{
  "horizontal_flip": true,
  "norm": "batchnorm",
  "kernel_size": 3,
  "avg_pool_shortcut": false,
  "dropout": 0.1,
  "mixing": "cutmix",
  "cautious_weight_decay": true,
  "max_steps": 12300,
  "warmup_steps": 610,
  "adamw_weight_decay_other_params": 0.05
}
Rows from block 3 of a small image classifier, named by matrix and row number. Rows with one number belong to one channel. Each number is 128 + 24 x the weight over its row's rms, rounded and kept within 0 to 255. All counts start at 0. After the name is the row's rms in percent of the matrix's.
After each channel's rows are labels from the 100 images, of 14848, where the channel reaches its highest value: "responds to" is what is common among them. Only what is clearly more common there than usual is listed. The data: capsule endoscopy frames (Kvasir-Capsule). In brackets: how many of the 100.
# convs0: first 3x3 conv (model.blocks.3.convs.0.weight, 144x144x3x3, each kernel summed), inputs 36-71
# convs1: second 3x3 conv (model.blocks.3.convs.1.weight, 144x144x3x3, transposed, each kernel summed), outputs 36-71

convs0.28 110 [144 161 108 134 121 129  95 126 148 146 104 153  90 114 110  95 126 120 142 116 120 132 127 153  91 151 142 123 130 108 135 115 113  70 133  94]
convs1.28 107 [ 92 132 127 113 139 116  93 122 163 155 129 150 119 129 152 145 129 124 137  92 132 101 107 108 158 112 107 119 110 115 100 114 124  93 134  73]
responds to: finding: ileocecal valve (55)

convs0.39 063 [144 119 167 130 121 139 138 119 158 117 113 145 180  80 146 116 138  99 139 161 134 124 138 119 139 133 142 103 141 143 147  93 179 137 143  97]
convs1.39 084 [124 107 153 127 122 171  89 110 111 133 151 120 123  95 112 125  86  82 137 134 122 164 135 124 121 185 109 137 128 106 145  57 107 112 129 113]
responds to: finding: blood fresh (44)

convs0.37 112 [151  88 109 134 119  83 114  83 127 148 107 140 135 111  95 159 148 111 135 154 116 131 158 160 147  93 117 107 140 135 108 127 107 139  84 129]
convs1.37 086 [128 145 135 127 108 116 140  95 128 113 115 116 173 100  90 127 154 113  83 141 140 144  80 107 107 139 111 170 124 145 103 105 154 153 154 149]
responds to: finding: blood fresh (29)

convs0.34 123 [110 187 119 108 152 125 113 134 112 149 117 163 110 135 166 140 111 137 158  74 154  73 140  73 161 156 109 131 132 133 128 120 140  98 136 113]
convs1.34 108 [177  98 145 117 173 139 110 128 142 117 147 121 129 131  99 166 160 123  90  85 134 126 131 102 152 144 103 174 131  81 113 147 119 153 117 110]
responds to: finding: blood fresh (74)

convs0.115 101 [127 149 130 127 142 111 119 105 109 113 108 118 133 126 107 128 142 116 152 118 125 109 122 185 139 111 101 135 117 117 181 163 120 168 128 139]
convs1.115 107 [ 85 113 105 130 120 109 150 140 100 157 110 155 117 103 167 125 151  81 102 132 106  91 127 153  74 111  76 123 100 117 146  77 170 123 117 104]
responds to: finding: reduced mucosal view (35); finding: ileocecal valve (28)

convs0.45 088 [155 106 131  51 127 141 151  96  93 129 143 166 126 146  95 132  74 150  91 151  93  81 116  98 137  96 128 133 116  89 113 129 135  93 134 114]
convs1.45 097 [129 141 128 154 129 133 174 126 183 163 111 133 107 157 110 135 103 131  96 159 127 158 156 133 118 127 182 108 157 105 123 125 166 184 119  99]
responds to: finding: pylorus (46)

convs0.97 105 [144 118 146 145 129 129 171 132 139 110  75  67 111 117  84 113 141 151 119 143 114 171 132 171 145 140 129  76 100 145 132  94 137 154 151 148]
convs1.97 104 [128 158 132 135 116 113 142 107 128 119 143  98 143  91  96 108 120 126 120 128 127 122  72 113 155 134 114 117 139 117 141 103 132 144 155 123]
responds to: finding: reduced mucosal view (33)

convs0.109 102 [113 125 135 143 154 109 165  97 112 122 112 179 121 118  73 125 134 150 128 145 155 135  76 116 148 108 130 114 155 143 124 139 131 114 121  91]
convs1.109 104 [151 143 126 127 126 118 146 111 116 120 131 162 132 105 144 123 110 128 141 119 144 131 118 140 177 125 135 108 118  97 118 142 145 155 120 130]
responds to: finding: foreign body (31)

convs0.54 077 [119 159 159 170 144 149 116 110 157 152  99 109  81 110  97 158 146 119  92 104 141  92 105 118  76 148 139 137 125 146 130 124 126 131 131 123]
convs1.54 088 [117 132 130 128 156 129 122 141 168 113 115 140 105  98 126 126 115 161 119 142 131 153 122 128 139 116 148 110 127 144 109 136 142 144 102 137]
responds to: finding: blood fresh (36)

convs0.8 056 [102 154 170 136 160 124  89 119 135  86 110 150 150  94 158 133  92 127  99 163 119  84 107 171 171 142 108 127 126 146 152 159 152 143 136 102]
convs1.8 082 [115 166 143 121 119 155  95 103 102 130 159 132 116 117 170 104 127  75 112 136 119 150 148 122 107 108 111 171 170 130 116 120 143 166 136  99]
responds to: finding: angiectasia (40); finding: ulcer (28)

convs0.141 111 [152 157 149 127 108 161 135 116 125 110 139 133  86 126  98 174 157 153  90 118 111 130 119 102 110  93 117 107  84 139 128 123  92 134  97 157]
convs1.141 102 [142 137 115 120 125  99 145 131 178 115 116 115 116 119  90 109 107 115 116 101 129 130 141 113 128 154 121 150 151 122 117 136 164 145 131 100]
responds to: finding: reduced mucosal view (26)

convs0.44 083 [143 166 126 144 133 128 112 133 103 120  97 155  81 149 121 115 115 126 102 102 133 130 138 107 174 178  98 149 141 130 129 118 177 152 157 125]
convs1.44 105 [120 148  98 116 147 117 115 139 167 181 128 141 131 142 152 139 109 180 140 137 129  84 134 154 125  93 155 150 145 139  70 115 139 132 104 144]
responds to: finding: ulcer (36)

convs0.32 103 [159 131  99 106 123 183 106 109 156 149 143 158 146 125 143 116 124 129 181 131 121 152 102 155 126 106 145 156 105 146 141 115 134 153 150 165]
convs1.32 105 [109 148 107 144 120  95 118 134 150 159 142 133 132 144 131 142 150  88 150 129 121 130  92 133 150 116 188 116 122 124 143 152 101 115 114 173]
responds to: finding: angiectasia (25); finding: pylorus (25)

convs0.88 097 [120 106 146 109 135 108 117 142 120 120 106 161 108 132 121 144 124  94 111 134 117 116 162 128 116 128 130  73 128 173 142 147 119  53 149 134]
convs1.88 100 [106 134 105  89  70 111 120 116 107 129  77 123 119 166 123 146 143 190  93 128 139 131 113 110 142 177  70 125 129 150 135 127 123  67 149 127]
responds to: finding: foreign body (27)

convs0.84 098 [ 89 123 142 113 110  74 119 120 103 140 143 143 123 113  97  98 115 110 120 100 109 147 136  81 126  77 125  99 143 130 108 128 135 161 171 112]
convs1.84 098 [113 101 117 145 123  97 145 155 113 101 105 173 105 144 124 144 154 125 123 134 152 103 137  93 127  99 103 142 129 144 201 147 116 135 119 110]
responds to: finding: ileocecal valve (31)

convs0.33 106 [125 130 149 131 121  97 136 120 159 105 116 143 158 152 118  88 145 126 132 135 119 147 147 118 149  99 158 148  87 155 133 147 138  83 109 138]
convs1.33 104 [ 53 103 147 145 102 139 111 140 132 107 125 139  82 109  99 129 156 109 111 115 108 154 134 177 151  91 135 160 133 112 113  89 173 121 140 157]
responds to: finding: pylorus (33)

convs0.83 090 [133 143 138 137 147 130 166 130 109 148 103  89 125  91 129 123 113 141 144 130 104 106 135 153 174 121 136 140 152 151 132  90  91 127 138 105]
convs1.83 100 [153 138 149 136 112 152 123 140 128 103 164 119 148 110  74 125 171 156 112 116 114 146 103 143  85 151 141 122 101 166 130 196 126 150 106 125]
responds to: finding: lymphangiectasia (37); finding: foreign body (30)

convs0.118 100 [108 127 131 160 125 149 114 135 116 135 132 136  87 136  44  90 128 139 127 108 136 141 133 119 117 145 130 112 139  97 103 110 133 145 148 119]
convs1.118 089 [133 144 107  99 130  95  91 131  86  84 103 135 100 137 119 124 114 174 139 111 146 113 114 184 113 111 135 135  92 127  83 117 118 122 153 124]
responds to: finding: ileocecal valve (27)

convs0.19 104 [122 134 132 150 112 127 128  98 123 157 151 102 106  94 149 121  97  94 142 112 132  79  94 134 106 156  72 113 162 103 159 123 133 133  91 160]
convs1.19 114 [143 114 131 118 162 148  98 118 134 150 126 103 112 159 101 142 161 134 121  94 150 126 158 124  94 173  92 108 139 159 124 158 127 166 131 106]
responds to: finding: pylorus (35)

convs0.103 123 [ 91 113 127  82 163 125 147 119 129 122 127 149 114 115 162 164 130 117 120 121 164 118 150  84 108 132 124 134 130 173 145 114 114  66 131  93]
convs1.103 119 [ 86 142 118 104 144 153 142 130 143 117 101 131 103 149 154 139 142 143 132 146 183 134 124 172 107 109 138  98  98  85 100 123  97  99  84 127]
responds to: finding: ileocecal valve (60)

convs0.119 114 [156  88 158 144 167 121 124 122  94 169  94 154 118 115 139 162 132  99 129 135 135 154 160 149 104 126 190 125 162 124  89  70  96 104 119  80]
convs1.119 100 [123 136 144 128 133 132 153 145 179 129 129 100 140 136 109 159 113 179 102 108 131 149  86 113 146 113 128 115  87 139 124 101 136 122 110 131]
responds to: finding: reduced mucosal view (36)

convs0.51 084 [170 180 128 122 130 124  96 115 124 142 141 133  93 138  93 133 142 133  94 106 106  95 145 131  93 125  82  69 109 109 122 120 136 118 104 135]
convs1.51 091 [152 114 153 153 117 121 107  84 171 143 121 159 130 138 109 140 138  51 136 115  99 158 139 134  84 138 131 127 140 104 116 103 106 130 151 155]
responds to: finding: reduced mucosal view (39)

convs0.90 071 [122 136  89 123 150 100 159 127 146 116 166 138 138 139 135 113 147  77 137 111  87  96 119 135 114 126 152 125  97 147 158 138  82 103 148 166]
convs1.90 088 [135 100 164 148  95 168  72 142  76 123 103 126 118 140  57 137 139 116 175 140 150 105 133 110 130 140 164 142 162 119 152 153 144 109 150 111]
responds to: finding: foreign body (60)

convs0.20 116 [130 116 129 140 141 111 135  93 119  91 121 102 139 134 130 165 124 118 135 164 134 107 120 139 126 124 122 138 121 149 133 128 136  82 123 125]
convs1.20 097 [120 111 107 154 107 127 119 141 156 147  84 126 128 133 158 132 139 174 143 102 148 158 137 135 118 113 107 171 103 129  76 109 147 155 157 149]
responds to: finding: blood fresh (36)

convs0.95 066 [130 129 124 111 158 147 113 173 117  79 158 115 110 135  86 113 143 130 113 148 126 115 104 117 143 140 133 126 161 148 110 125 148 152 146 161]
convs1.95 096 [107 137 132 134 118 163 108 129 121 114 140 127 150 127 108 109 129 179 122 106 148 132 132 139  95 148 125 148 104 122 135 117 152 156 132 131]
responds to: finding: blood fresh (57)

convs0.71 056 [109 113  92 163 147 165  93 127 114  86  94 140 108 119 160 178 132 120 129 117 119 127  69 136 120 130 107 107 112 141 128 107 106  92 143 134]
convs1.71 099 [172 133 112 123 135 149 118 101 165 101 138 126 151 101 141 159 159 194 167 149 147 147 133 137 163  96 135 122 103 130  88  95 153 136 143 167]
responds to: finding: ulcer (67)

convs0.94 094 [ 85 139 160  92 134  96 149 134 120 112 150 117 157 111 127 127 133 154 150 180 121 126 132 100 100 137 102 142 140  88 152 125  82 134 121 142]
convs1.94 098 [132 150 172 154 149 115  93 134 122 133 141 103  81 138 102 134 125 147  85 140 162 123 123  72 147 137 130  87 139  67 147 161 124 106 100  79]
responds to: finding: ileocecal valve (38)

convs0.31 100 [148 166 156 139 180 132 127 127 112 127 109 175 118 141 114 108 140 186 151  66 138 121 135 124 118 115 101 152 130 158 151 127 113 164 114 103]
convs1.31 112 [ 86 116 115 124  94 152 148 116 160 113 167 130 129 145 168 111  76 145 114 126 101 125 121  64 137 107 137 172 167 117 151  86 135 150 156  76]
responds to: finding: ileocecal valve (76)

convs0.64 100 [124 105 129 136 112 136 143 129 125 117 161 153 142 162 165 129 132 124 155 133 112 114 132 100  93 155 130 140 136 118  85 141 127 123  87 147]
convs1.64 097 [190 155 122 122 127 160 158 143 109 126 107 103  70 122  97 128 155  77 119 122 137 143 122 124 201 177 130 104 140 156 143 138 101 141 171 139]
responds to: finding: foreign body (37); finding: angiectasia (25)

convs0.112 075 [122 173 132 134 167 123 130 148 123 145 120 102 145 110 101 115 139 134  96 102 128 140 124  87 140 183 103 125 143 157 139  66 137 138 126 142]
convs1.112 089 [138 124 130 122 140 147 112 133 112 116 117 114 135 131  94 145 158 151 128 102 142 141 157 121  85 172 116 156 151 146 128  82  87 143 134 114]
responds to: finding: pylorus (34)

convs0.42 093 [123 129  69 132 108 166 102 128 118 113  98 148  81 118  89 135 136 116 149 128 176 117 117 151 134  99 166 161 141 107 101 145 121 113 139 143]
convs1.42 106 [123 143 162 121 150 105 140 146  99 120 133 120 111 104 141 169 121 150 144 118 128 180 118 110 134 120 150 140 123 165 120 118 155 144 104 107]
responds to: finding: angiectasia (67)

convs0.15 096 [135 154 106 132  95 153  98 109 104 150 122 121 139 101 142 103  93 117 167 111 108 127 142 135 118  84  79 143 142 104 104 166 107 122 120 135]
convs1.15 097 [143 133 132 135 128 124 150 123 147 146  89 132 150 132 132 127 129 130 148 144 108 105 129 125  99 106 118  90 103 120 137 131 126 166  83  97]
responds to: finding: pylorus (33)

convs0.124 113 [ 80 149 127 140 105 143 121 136 154 108 124 169 104 152  89 128 133 172 123 125 171 117 131 115 172  73 121 109 146  72 150 151 151 146 162 145]
convs1.124 097 [176  94  97 120 166 124 146 138 134 135 143 113 111  95 118 108  77 115 129 145 132 123  97 136 115  68 114 143 144 114 136 150 143 149 117 131]
responds to: finding: foreign body (25); finding: pylorus (25)

convs0.66 084 [141 132 130 129 112 157 122 110 124 127 148 125 182 111 138 151 129 171 115 122  97 162 120 146 110 111  93  85 125 174  96  97 117 154 107 143]
convs1.66 093 [108 124 187 114  89 124 105 107 149 155 107 121 108 128 105 109 130 109 121 135 151 115 122 122 139 139  85 157 134 132 122 152 124 157 150  76]
responds to: finding: foreign body (46); finding: ileocecal valve (27)

convs0.17 097 [137 119 191 148 107 143 121 130  85 102 178  99 152 200 108 134 137 114 115 144  81 147 110 108 121 129 113  80 104 130 140 139 118 144 123 121]
convs1.17 104 [116 133 137 123 185 148 142 152 151 114 135 131 119 125 129 115 162  95  89  93 156  74 121 141  74 104 125 127 128  97 157 134  96 141 146 137]
responds to: finding: ileocecal valve (39); finding: pylorus (25)

convs0.7 106 [174 134 132  94 124 124  86 106  62 104 139  89 129 119 101 118 125  84 108 160  97 119 135 127 107 125 148 157 123 162 132 144 110 128 128 144]
convs1.7 092 [ 94 174 111 124 111 120  77 149 107 130  81 134 119 149  79 125 101 102 116 107 160 109 127 116 162 178 116 134 121 160  80 123 139 122 120 106]
responds to: finding: reduced mucosal view (55)

convs0.59 103 [121 115 121 126 159 133 161 111  93 131 145 149 146  92 112 129 142  68 140 136  90 119 124 140  66 119 154 180 147 114 144 123  98 131 126 105]
convs1.59 105 [118 129 153 125 130 129 121 128 127 100 149  90 151 164 102 154 112  98  87 114  76 162 138 109 104 124 131 142 173 100 139 121 115 101 118  98]
responds to: finding: foreign body (31); finding: ileocecal valve (29)

convs0.137 101 [127 132 125 177 121 126 146 104 103 147 131  99 124 152  96 113 105 124 142  87 122 179 130 132 121 131 106 137 140 180 156 131 147 154  97 160]
convs1.137 103 [129 157 113 112 120 128 134 146 112 138 119 137 146 120  96  99 150 116 116 125 106  77 136 151 124 122 114 163 107 133 102 152 166  93 144 178]
responds to: finding: pylorus (27)

convs0.129 115 [140 132 124 144  85 145  99 117 151  84 181 146 155 153 144 121  97 150 130 161 112 141  94 115 137 151 165 139 109 137 123 118 129 134 140  88]
convs1.129 111 [122 126 134 132 145 108 148  93 136 155 110 107 107 129  93 101 107 121 140 123 131 107 121 139 118 126 119 145 165 147 143 135  72 142 107 158]
responds to: finding: ileocecal valve (67)

convs0.5 086 [161  95  95 142 144 109 103 113 120 137 139 113 105  88 140 165  91  91 116 114 149 125 132 127 157 161 127 151 128 116 186 116 109 154 149 105]
convs1.5 089 [132 144 127 131 143 119 123 136 104 129 114 123 157 102 123 149 133 142 125 163 131 140 149 108 121 158 137 107 139 197 150 118  90 128 128 130]
responds to: finding: pylorus (26)

convs0.29 097 [122 107 141  96 107 129 134 133 150 117 109 156  89 145 140 117 135 109 120 117 149 142 143 163 140  77 135 147 143 100 120  91 127 118 136 107]
convs1.29 103 [ 88 123 144 147 145 124 123 107 142 122 138 116 119 163 140 156 117 153 148 170 156 111  97 139 140 155 102 158 138 108 173  86 113 120 126 107]
responds to: finding: ileocecal valve (34)

convs0.61 078 [143 138 133 128 165 117 119 147  89 169 117 112 132 128  94  91 152 104 116 112 128 103 116 168 124 176 143 118 101  78 121 100 100 102 118  89]
convs1.61 097 [151 126 152 126 148 116 141 120 151 145 113 171 163 118  90 151 131 110 130 142 120  68 111  92 142  88 127 112 123 134 113 149 128  94 119 133]
responds to: finding: ileocecal valve (28)

convs0.133 093 [126 122 126 110 142 151  87 127 129 195 144 105 131 126 152 127 190 133 116 125 160 153 115 138 101 109 114  95 123 118 118 106 104 160 155  92]
convs1.133 100 [117 116 106 128 100 131 118 128 123 135 115 105 144 157  83  99 135  79 129 144 121  90 143 149 124 107 114 116  93 107 135 165 126  92 123 120]
responds to: finding: foreign body (29)

convs0.142 067 [106 142 142 163 126 119 154 121 116 149 151  97 115 113  95 133 104  98 115 157 164 102 111 119 171 159 107 171 121 160 131 106 132 116 134 152]
convs1.142 092 [133 143  88 151 111 107  97 122 101 112 113 110 107 135 168 165 113 147 113 133 121 147 151 140 179 117 154 115  78 113 141  81 119 118 174 122]
responds to: finding: ulcer (44)

convs0.98 115 [125 112  97 144 165 164 128 132 162 199 170 123 107  91 150 115 110 113 100 152 128 131 138 102 131 121 104 106 125 130 139 107  99 101 126 107]
convs1.98 107 [136  88  98 137 158 118 125 158 126 165 141 139 121 140 112  85 157 107  93 132 143 137 105 110  95  78 101 120 112  87 107 149  86 137 142 103]
responds to: finding: reduced mucosal view (27)

convs0.81 077 [117 138 103 114 100 112 183 145 114 121 132 126 132 131 143 118  97 137 117  83 130 148 138 131 137 131 124 127 121 131 103 134 121 168  70 162]
convs1.81 087 [160 147 101 140 117 153 104 121 118 122 131 147  80 121 130 137 108  88 135 133  90 111 114 103 104 167 156 138 109 147 109 107 156 138 111 125]
responds to: finding: reduced mucosal view (27)

convs0.4 072 [121 170 127 146  94 142 144 165 127 111 100 105  94 139 159 148 107  97 161 103 141 109 129 126  83  99 157 112 133  89 118 123 116 141  79 148]
convs1.4 093 [113 143 158 101  99 133 147 181 147 121 162 173 146 132  67 149 127 129 125 119 172 184  95 127  84 118 108 148 146 112 125 153 133 138 110 132]
responds to: finding: blood fresh (27)

convs0.70 099 [119 109  94 148  81 126 131 123 101 104 103 152 108 143 133 118 150 155  95 116 139 103 115 165 125  97 140 111 134 128 135 149  93 133 177 109]
convs1.70 102 [137 149 119  93 114 180 148 145 111 136 138 112 109 106 146 116 122 139 145 127 140 137  75 130 114 132 141  80 137 139 151 109 114 139 120 152]
responds to: finding: foreign body (31); finding: lymphangiectasia (27)

convs0.57 107 [157 130 138 135  92 171 128 140 175 121 115 103  94 116 117 130  89 143 126 135 102 110 134 132 139  63 186 119 121 129  96 121 140  89 107 140]
convs1.57 105 [148  90 136 133 130 103 114 149 133 152 129 132 136 157 159 113 121 110  96 154  87 129 168 120 144 157 154 110 162 154 190 112 134 135  91  95]
responds to: finding: reduced mucosal view (37)

convs0.116 111 [113 105  89 125 128  74 118 129 130 126 101 111 132 120 136 134  85 147 152 116 144 151 103 153 109 114 125 136 116  88 136  83 126 147 142 177]
convs1.116 101 [119 136 135 111 114  80  80 122 165 161 139 130 131  81 143 126 151 132 128 127 106 120  95 104 156 138 131 165 109 121 166 124 116 110 154 165]
responds to: finding: blood fresh (26)

convs0.41 090 [101 148 169 147 150 147 123 105 130  92 111 140 155 127 138 121 103  99 145 158 139  94 161 124 160 130 162 103 150 102 147 126 133 102  72 155]
convs1.41 096 [127 117  82 138 122 146 115 135 140 109 111 132 104 171 113 158 131 128 127 117 125 133 150 179 111 129 146 165 128 161 148 120 169 112  96 156]
responds to: finding: angiectasia (29); finding: pylorus (28)

convs0.78 108 [114  67 146 163 173 103 106 121 165 131 108 148  86 152 109 127 101 146 163 122 114 107 118 119 151 155 105 135  88 108 114 113 108 102 169  99]
convs1.78 108 [141 152 116 114 112 143  80 134 105 152 119 142 165 140 186 163 123 126 111 165 114 168 144 108 140  90 163 125 144 110 119 114 147 126 147  97]
responds to: finding: reduced mucosal view (48)

convs0.62 078 [137 168 113 169 143  67 125 105 119 107 118 139 128  68 129  90 167 108 113  89 120 113 144 132 140 108  99 172 145  94 110 160 129 108 141 124]
convs1.62 092 [153 156 117 141 105 140 121 126 113  83 117 117 126 157  98 134 115 122  91 134 139 121 117 110 135 130 143  97 136 125 163 109 127 141 103  95]
responds to: finding: pylorus (26)

convs0.100 077 [112 161 113 151 135 137 138 161 166  99 128 129 147 142 136 118  94 145 129 103 102  94 105  94 130 159 126 136 123 124 148 148 114 138 127 101]
convs1.100 087 [131  70 152 142  80 105 119 148 139 162 130  86  93 143 110 138 115 132 112  90 115 105  96 116  88 106 113 129 162 141 154 173 146 140 135 168]
responds to: finding: foreign body (48)

convs0.121 084 [131 114 117 199 134 152 116 121  94 139 125 116 143  72  75 152 125 139 123 154 151 125 104 192 174 132 167 119 115 129 128 117 147 101 126 114]
convs1.121 090 [108 112 112 119 123 138 113 155 111 105 137 129 124 102 114  87 128 149 106 131 146 156 145 112 157 149 131 118 147 146 139 130 131 139 101 145]
responds to: finding: angiectasia (54)

convs0.111 110 [ 93  99 156 120 105 132 136 123 153 143 120 112 163 162 117 140 107 128 111 164 155 139 150 119 156 114  97  68 102 142 135 135 171 138  81 124]
convs1.111 106 [124  77 148 118 116 116 146 120 141 140 137 140 158 103 158 108 121  91 157  76 135 130 141 131 151 151 140 132 127 125 148 168 113 145 120 100]
responds to: finding: pylorus (34); finding: reduced mucosal view (29)

convs0.38 102 [105 112 127 109 116 138  95 108 152 142 118 148 148 146 142 140 162 109 139 152 148 110 125 127 131 102 139  91  92 122 134  87 125 149 159 104]
convs1.38 099 [128 152 129 104 140 122 130 123 144 155 138 114 103 125 111 123 120  88 111 126 116  75 143 114 151 144 127 115  91 118 109 121  97  80 106 134]
responds to: finding: reduced mucosal view (73)

convs0.12 087 [102 141 134 148 161 104  92 104 182 138 110 129 153 113 143 116 122 122 138 146 116 131 135  92 132 148 125 115 163 168 141 118 155 122 112  94]
convs1.12 100 [139 147 124 118  97 117 128 149 111 160 163 103 100 137 152 169  97 135 148 131 173 117 149 131 123 135 123 117 125 132 141 116 130 130  86 123]
responds to: finding: foreign body (34)

convs0.87 105 [158 131 133 141 108 107 174 126 163 109 144 142 118  99 112  83 129 140  72  85 136 157 149 118 108 114 144 121 111 152 121 149 121 123 151 100]
convs1.87 108 [109 124 149 152 152 117 180 132 135 111 115 162 122 101 127 160 128 144  99 117 111 161 144 158  99 159 147 115  90 141 123 115 131 111 124 107]
responds to: finding: ulcer (42)

convs0.127 091 [141  97  89 152 142 120 135 111 105 123  82 144 123 112 101 163 103 138  93  92 139 176 140 149 101 148 101 151 101 121 148 158 123  82 135 117]
convs1.127 107 [110 168 116 136  97 126 144 148 152 125 135 156 116 131 191 130 132 166 123  93 131 119 151 106 111 136 118 141 148 152 128  90 119 123 111 130]
responds to: finding: ileocecal valve (30)

convs0.50 086 [ 87 139 145 113 177 143 130 111  82 120 118 137 170  66 107 108 107 164 121 129 103  96 129 168 108 128 153 124 133 141 110 124 132  83  93 147]
convs1.50 100 [126 133  83 133 129 121  81 143 106 116 121  71 104 109 133 156 114 177 124 135 124 100 126 131 131 114 142 187 116 148 152 129 161 116 136 127]
responds to: finding: angiectasia (42)

convs0.76 060 [148 125 150 161 142 178 153 151  71 121 145 125 100 100 126 135 142 135 121 121 138 132  91 134 140 167 124 163 151 119 141 146 143 121 125 145]
convs1.76 081 [148 136 155 120  94 119 105  96 153 153 151 110 106 105 117 137 125 162 163 102 146 128 125 126 112 124 108 153 131  92  78 109 146 119 120 142]
responds to: finding: angiectasia (63)

convs0.75 106 [160 120 113 139 138 146 129 129 166 111 134 129 140 167 120 125 112 154 149 116 170 128 117 158 135 115 131 133 153 151 154  93 169 132 110 103]
convs1.75 102 [112 178  88 143 138  96 102 125 144 108 116 116 127 132 162 142 121 172 146 148  93 111 140 166 151  92  76 131  93  97 147 106 113 153  99 144]
responds to: finding: ileocecal valve (28)