Weights of a small image classifier.
Model: 3.72M parameters, 96-pixel images, arch resnet, activation prelu, depths [2, 3, 3], widths [96, 144, 208].
Training: 12300 steps, batches of 512.
Data: trained on capsule endoscopy frames (Kvasir-Capsule), 149.1 epochs.
Rows from block 3, named by matrix and row number. Rows with one number belong to one channel. Each number is 128 + 32 x the weight over the matrix's rms, rounded and kept within 0 to 255. All counts start at 0.
# convs0: first 3x3 conv (model.blocks.3.convs.0.weight, 144x144x3x3), inputs 48-63, a 3x3 kernel for each
# convs1: second 3x3 conv (model.blocks.3.convs.1.weight, 144x144x3x3, transposed), outputs 48-63, a 3x3 kernel for each
convs0.57 [100 104 159  84  86 102  84  65  90 132 120 107 153 137 137  70  77 123 171 192 157 144 123  68  62  95  51 119 130 128 123 134 105 155 159 113  67  72  93 115  68 116  81 107 121 140 137 141 150 152 138 125 158 134 124  97 126 117 128 136 136 137 140 112 103 170 133 147 154 121 124 142 132 124 117  61  88  97 102 112 110  96  71 140  95  93 134 134 109 130 176 109 156 152 131 166  97 100 112 144 142 165 130 104 119 147 120 115 167 160 113 159 127 144 137  86 148  79  32  80  58  52  68  71  77 109 165 193 152 183 246 179 166 188 147 115  85  78 138 114  89 166 148 148]
convs1.57 [112 126 136 118 138 153 129 162 146 136 140 150 138 163 171 145 176 179 166 158 206 123 133 180 131 142 174 165 140 166 126  77 133  94  59  68 145 145 150 137 116 141  77  85  97  54 118 112  87 131 118 104 133 144  68  82 103  61  96 118 108 119 132 124 164 214 108 197 168 111 146 140 132  84  77 113  82  50  69 103  99  78 108 128 127 113 169 144 148 149 207 177 165 170 162 157 164 133 154 114 139 112 141 122 103 121 113 117 144 135 142 144 150 161 154 129 125 181 173 168 146 163 158 108 140 158 164 144 115 154 164 144 182 162 145 108 109 139 117 139  79 132 147  36]
convs0.58 [ 89 121 119  94  98 138 138 139 193 110 110 111 132 131 107 176 144 130 104  95 102 100 110  96 127  96 118 195 136 141 125 105 110 120 136 174 122  97 126 148 110 172 181 143 186 161 187 138 119 126  90 109 143 116 115 149 112 139 147 106 145 135 150 123 108 133 127 120 141 165 155 185  86 148 178  96 118 153 149 123 103 142 166  84 172 168  97 194 176 119 128 160 118 143 143 139 159 115 140 102 116 106  93 114  96 108 151 140  97  82  84  73  77 115  95 100 148 175 144 151 178 170 141 111 107  96 110 103 122  92 106 101 114 126 117 105 132 109 140 135 102 112  97 122]
convs1.58 [103 100 116  93 108 112 145 128 138 121 141 144 164  87  96 125 106 144 160 134 126 113  77 128 143 100 109 120  71  74 171 121 131 104 141 142  97  95 103 102  99  74 120 103  95 101 106 146  92  99 139 120 128  92 137 137 169 134 117 160 122 133 159 158 105 116 147 109 135 166 175 179 146 169 139 156 158 121 155 137  92 130 117 150 130 145 154 153 169 170 155 138 127 164 112 120 181 112 174 160 138 150 156 139 139 184 160 127 188 175 184 165 176 127 119 120 161  62  80  97  81 134 116  93 102  99 109 148 149  97 143 183 156 120 133 136 129 144 158 164 164 156 188 140]
convs0.59 [184 134  96 156 147 142 131 153 149 124 107  88 105 113  85  76 103  72 107 100 116 120 116 104 119 121 127  83 102 119 118 131 160 144 154 150 142 127 156 135 134 138 131 140 159  80  93 117  63  68  88  62  48  65 160 149 142 142 123 120 123 151 135 121 133 121 145 160 130 125 151 128  73  83 131  44  70 114 122  89 132 116 116 107 129 108 123 108 126 145 129 137 130 137 111 111 117 111 141 112 128 121 130 160 140 141 156 159 115 100  85  49  82  78  43  50  65  85  91 140  95 117 144 110 144 154 132 148 135 154 144 130 174 174 161 162 190 191 167 189 190 161 161 147]
convs1.59 [121 123 167 153 137 187 134 180 145 135 173 133 156 219 150 164 169 151 101  87 125  76 137 111 101 102  92 110 144 141 121 176 156 149 203 168 103 104 143 103 128 119  92 101 126 116 117 108  86 113 103  80  76 105  49  77  78  85  90 118 102 121  93 145  94 127  93  90  88 145 134 115  79  50  65 114  50  61 108  88 108 128 138 170 126 195 194 133 154 195 152 124 143 175 133 128 163 102 112 128 162 141  90 117 102 126  72  57  81  64 106  86 110 118 127 112 150 146 123 146 108 109 127 118 100 138  85 148 170 122 113 180  85 122 150 199 148 156 149 157 127  98 125 113]
convs0.60 [158 176 226 145 166 170 113 143 164 122 123 129 137 130 127 143 151 178 123 141 132 144 117 142 154 112 136 107 112 119  83 108  88 127 133 142 179 142 214 190 200 220 243 233 236 132 159 144 127  98 116 110 105 130 140 135 153  89  53  88  35  52 102 142 133 102 156 135  98 129 100 101 185 200 208 174 185 184 108 121 129 127  90 148 131  98 134 139 115 155 156  89 180 185  81 188 143  91 181  66 106 131 137  96  77 110  86 116 153 172 166 136 157 126 141 124 148 115 120 117 100  87 107 117 133 156  37  21  32  46  10  73 115  70 124 134 141  99 107 142 129  98 129 123]
convs1.60 [105 122 126 107 106 130 194 192 201 157 135 126 162 164 153 174 171 177  86  88  84 155 139  88  95 182 121 122 122 105 144 138 147  89 116 123  72  84  94  98 104 125  95 103 129 104 107  61 131 142 106 176 181 114 192 255 211 171 245 186 140 116 131 132 125 103 152 148 124 163 204 148 123 128 117 157 102 119  77  59  83 181 150 149 134 133 110 125 101 133  94 116 156 147 140 129 144 134 114 129 152 158 122 113 124 150 128  95 135 158 143 154 165 115 104 105 119  68  98  38 110 119 144 135 144 133  94 108  93  97  85  69 137  99  60 132 121 107 120 112  98 131 161 104]
convs0.61 [130 150 118 125 137 100 144 160 114 138 125 115 127 120 109 159 134 126 165  91 136  76  85  95 101  77 128  78  92  94 105 135 126  92 125  90 145 165 119 128 156 161 164 125 132 134 112 120  68 103 126 101 106 142 121  83  70 115  85 120 171 175 141 104  87 116 106 130 133 131 118 134 146 166 129 122 104 130 127 133  92 137 153 195 127  97 123  43  47  84 145  89 119 183  97 147 128  51 125 172 179 202 173 149 150 153 104 105 150 135  98  96 127 134  87 155 149 232 172 171 143 121 176 135 125 159 131 124 111 153 175 125 139 148 134 161 134 123 103 113 108 120 127 106]
convs1.61 [193 158 165 138 133 161 157 146 172  97 133 122 145 135 117  95 139  95 104 100  76 125  78  75 128  85  88 209 205 168 104 159 161  80 111 132 145 110 141 137 151 141  92 138 122 106  81 117 122 101 130 114  96 146 146 174 121 140 106  73 118 133 154 158 151 143 166 131 167 107 131 107 122 144  78 154 121  87 141 150  98  61  60  56  69  94 102  89  91  68 139  68 101 124 125 136 103 106 118  58  54  94 139  92 140  82  92 128 141 119 151 127 166 133 130 155 137 124 153 150 111  60  93  74  27  55 133 164 173 129 121  99  96 116 116 148 119 115 111 106  95 120  96 114]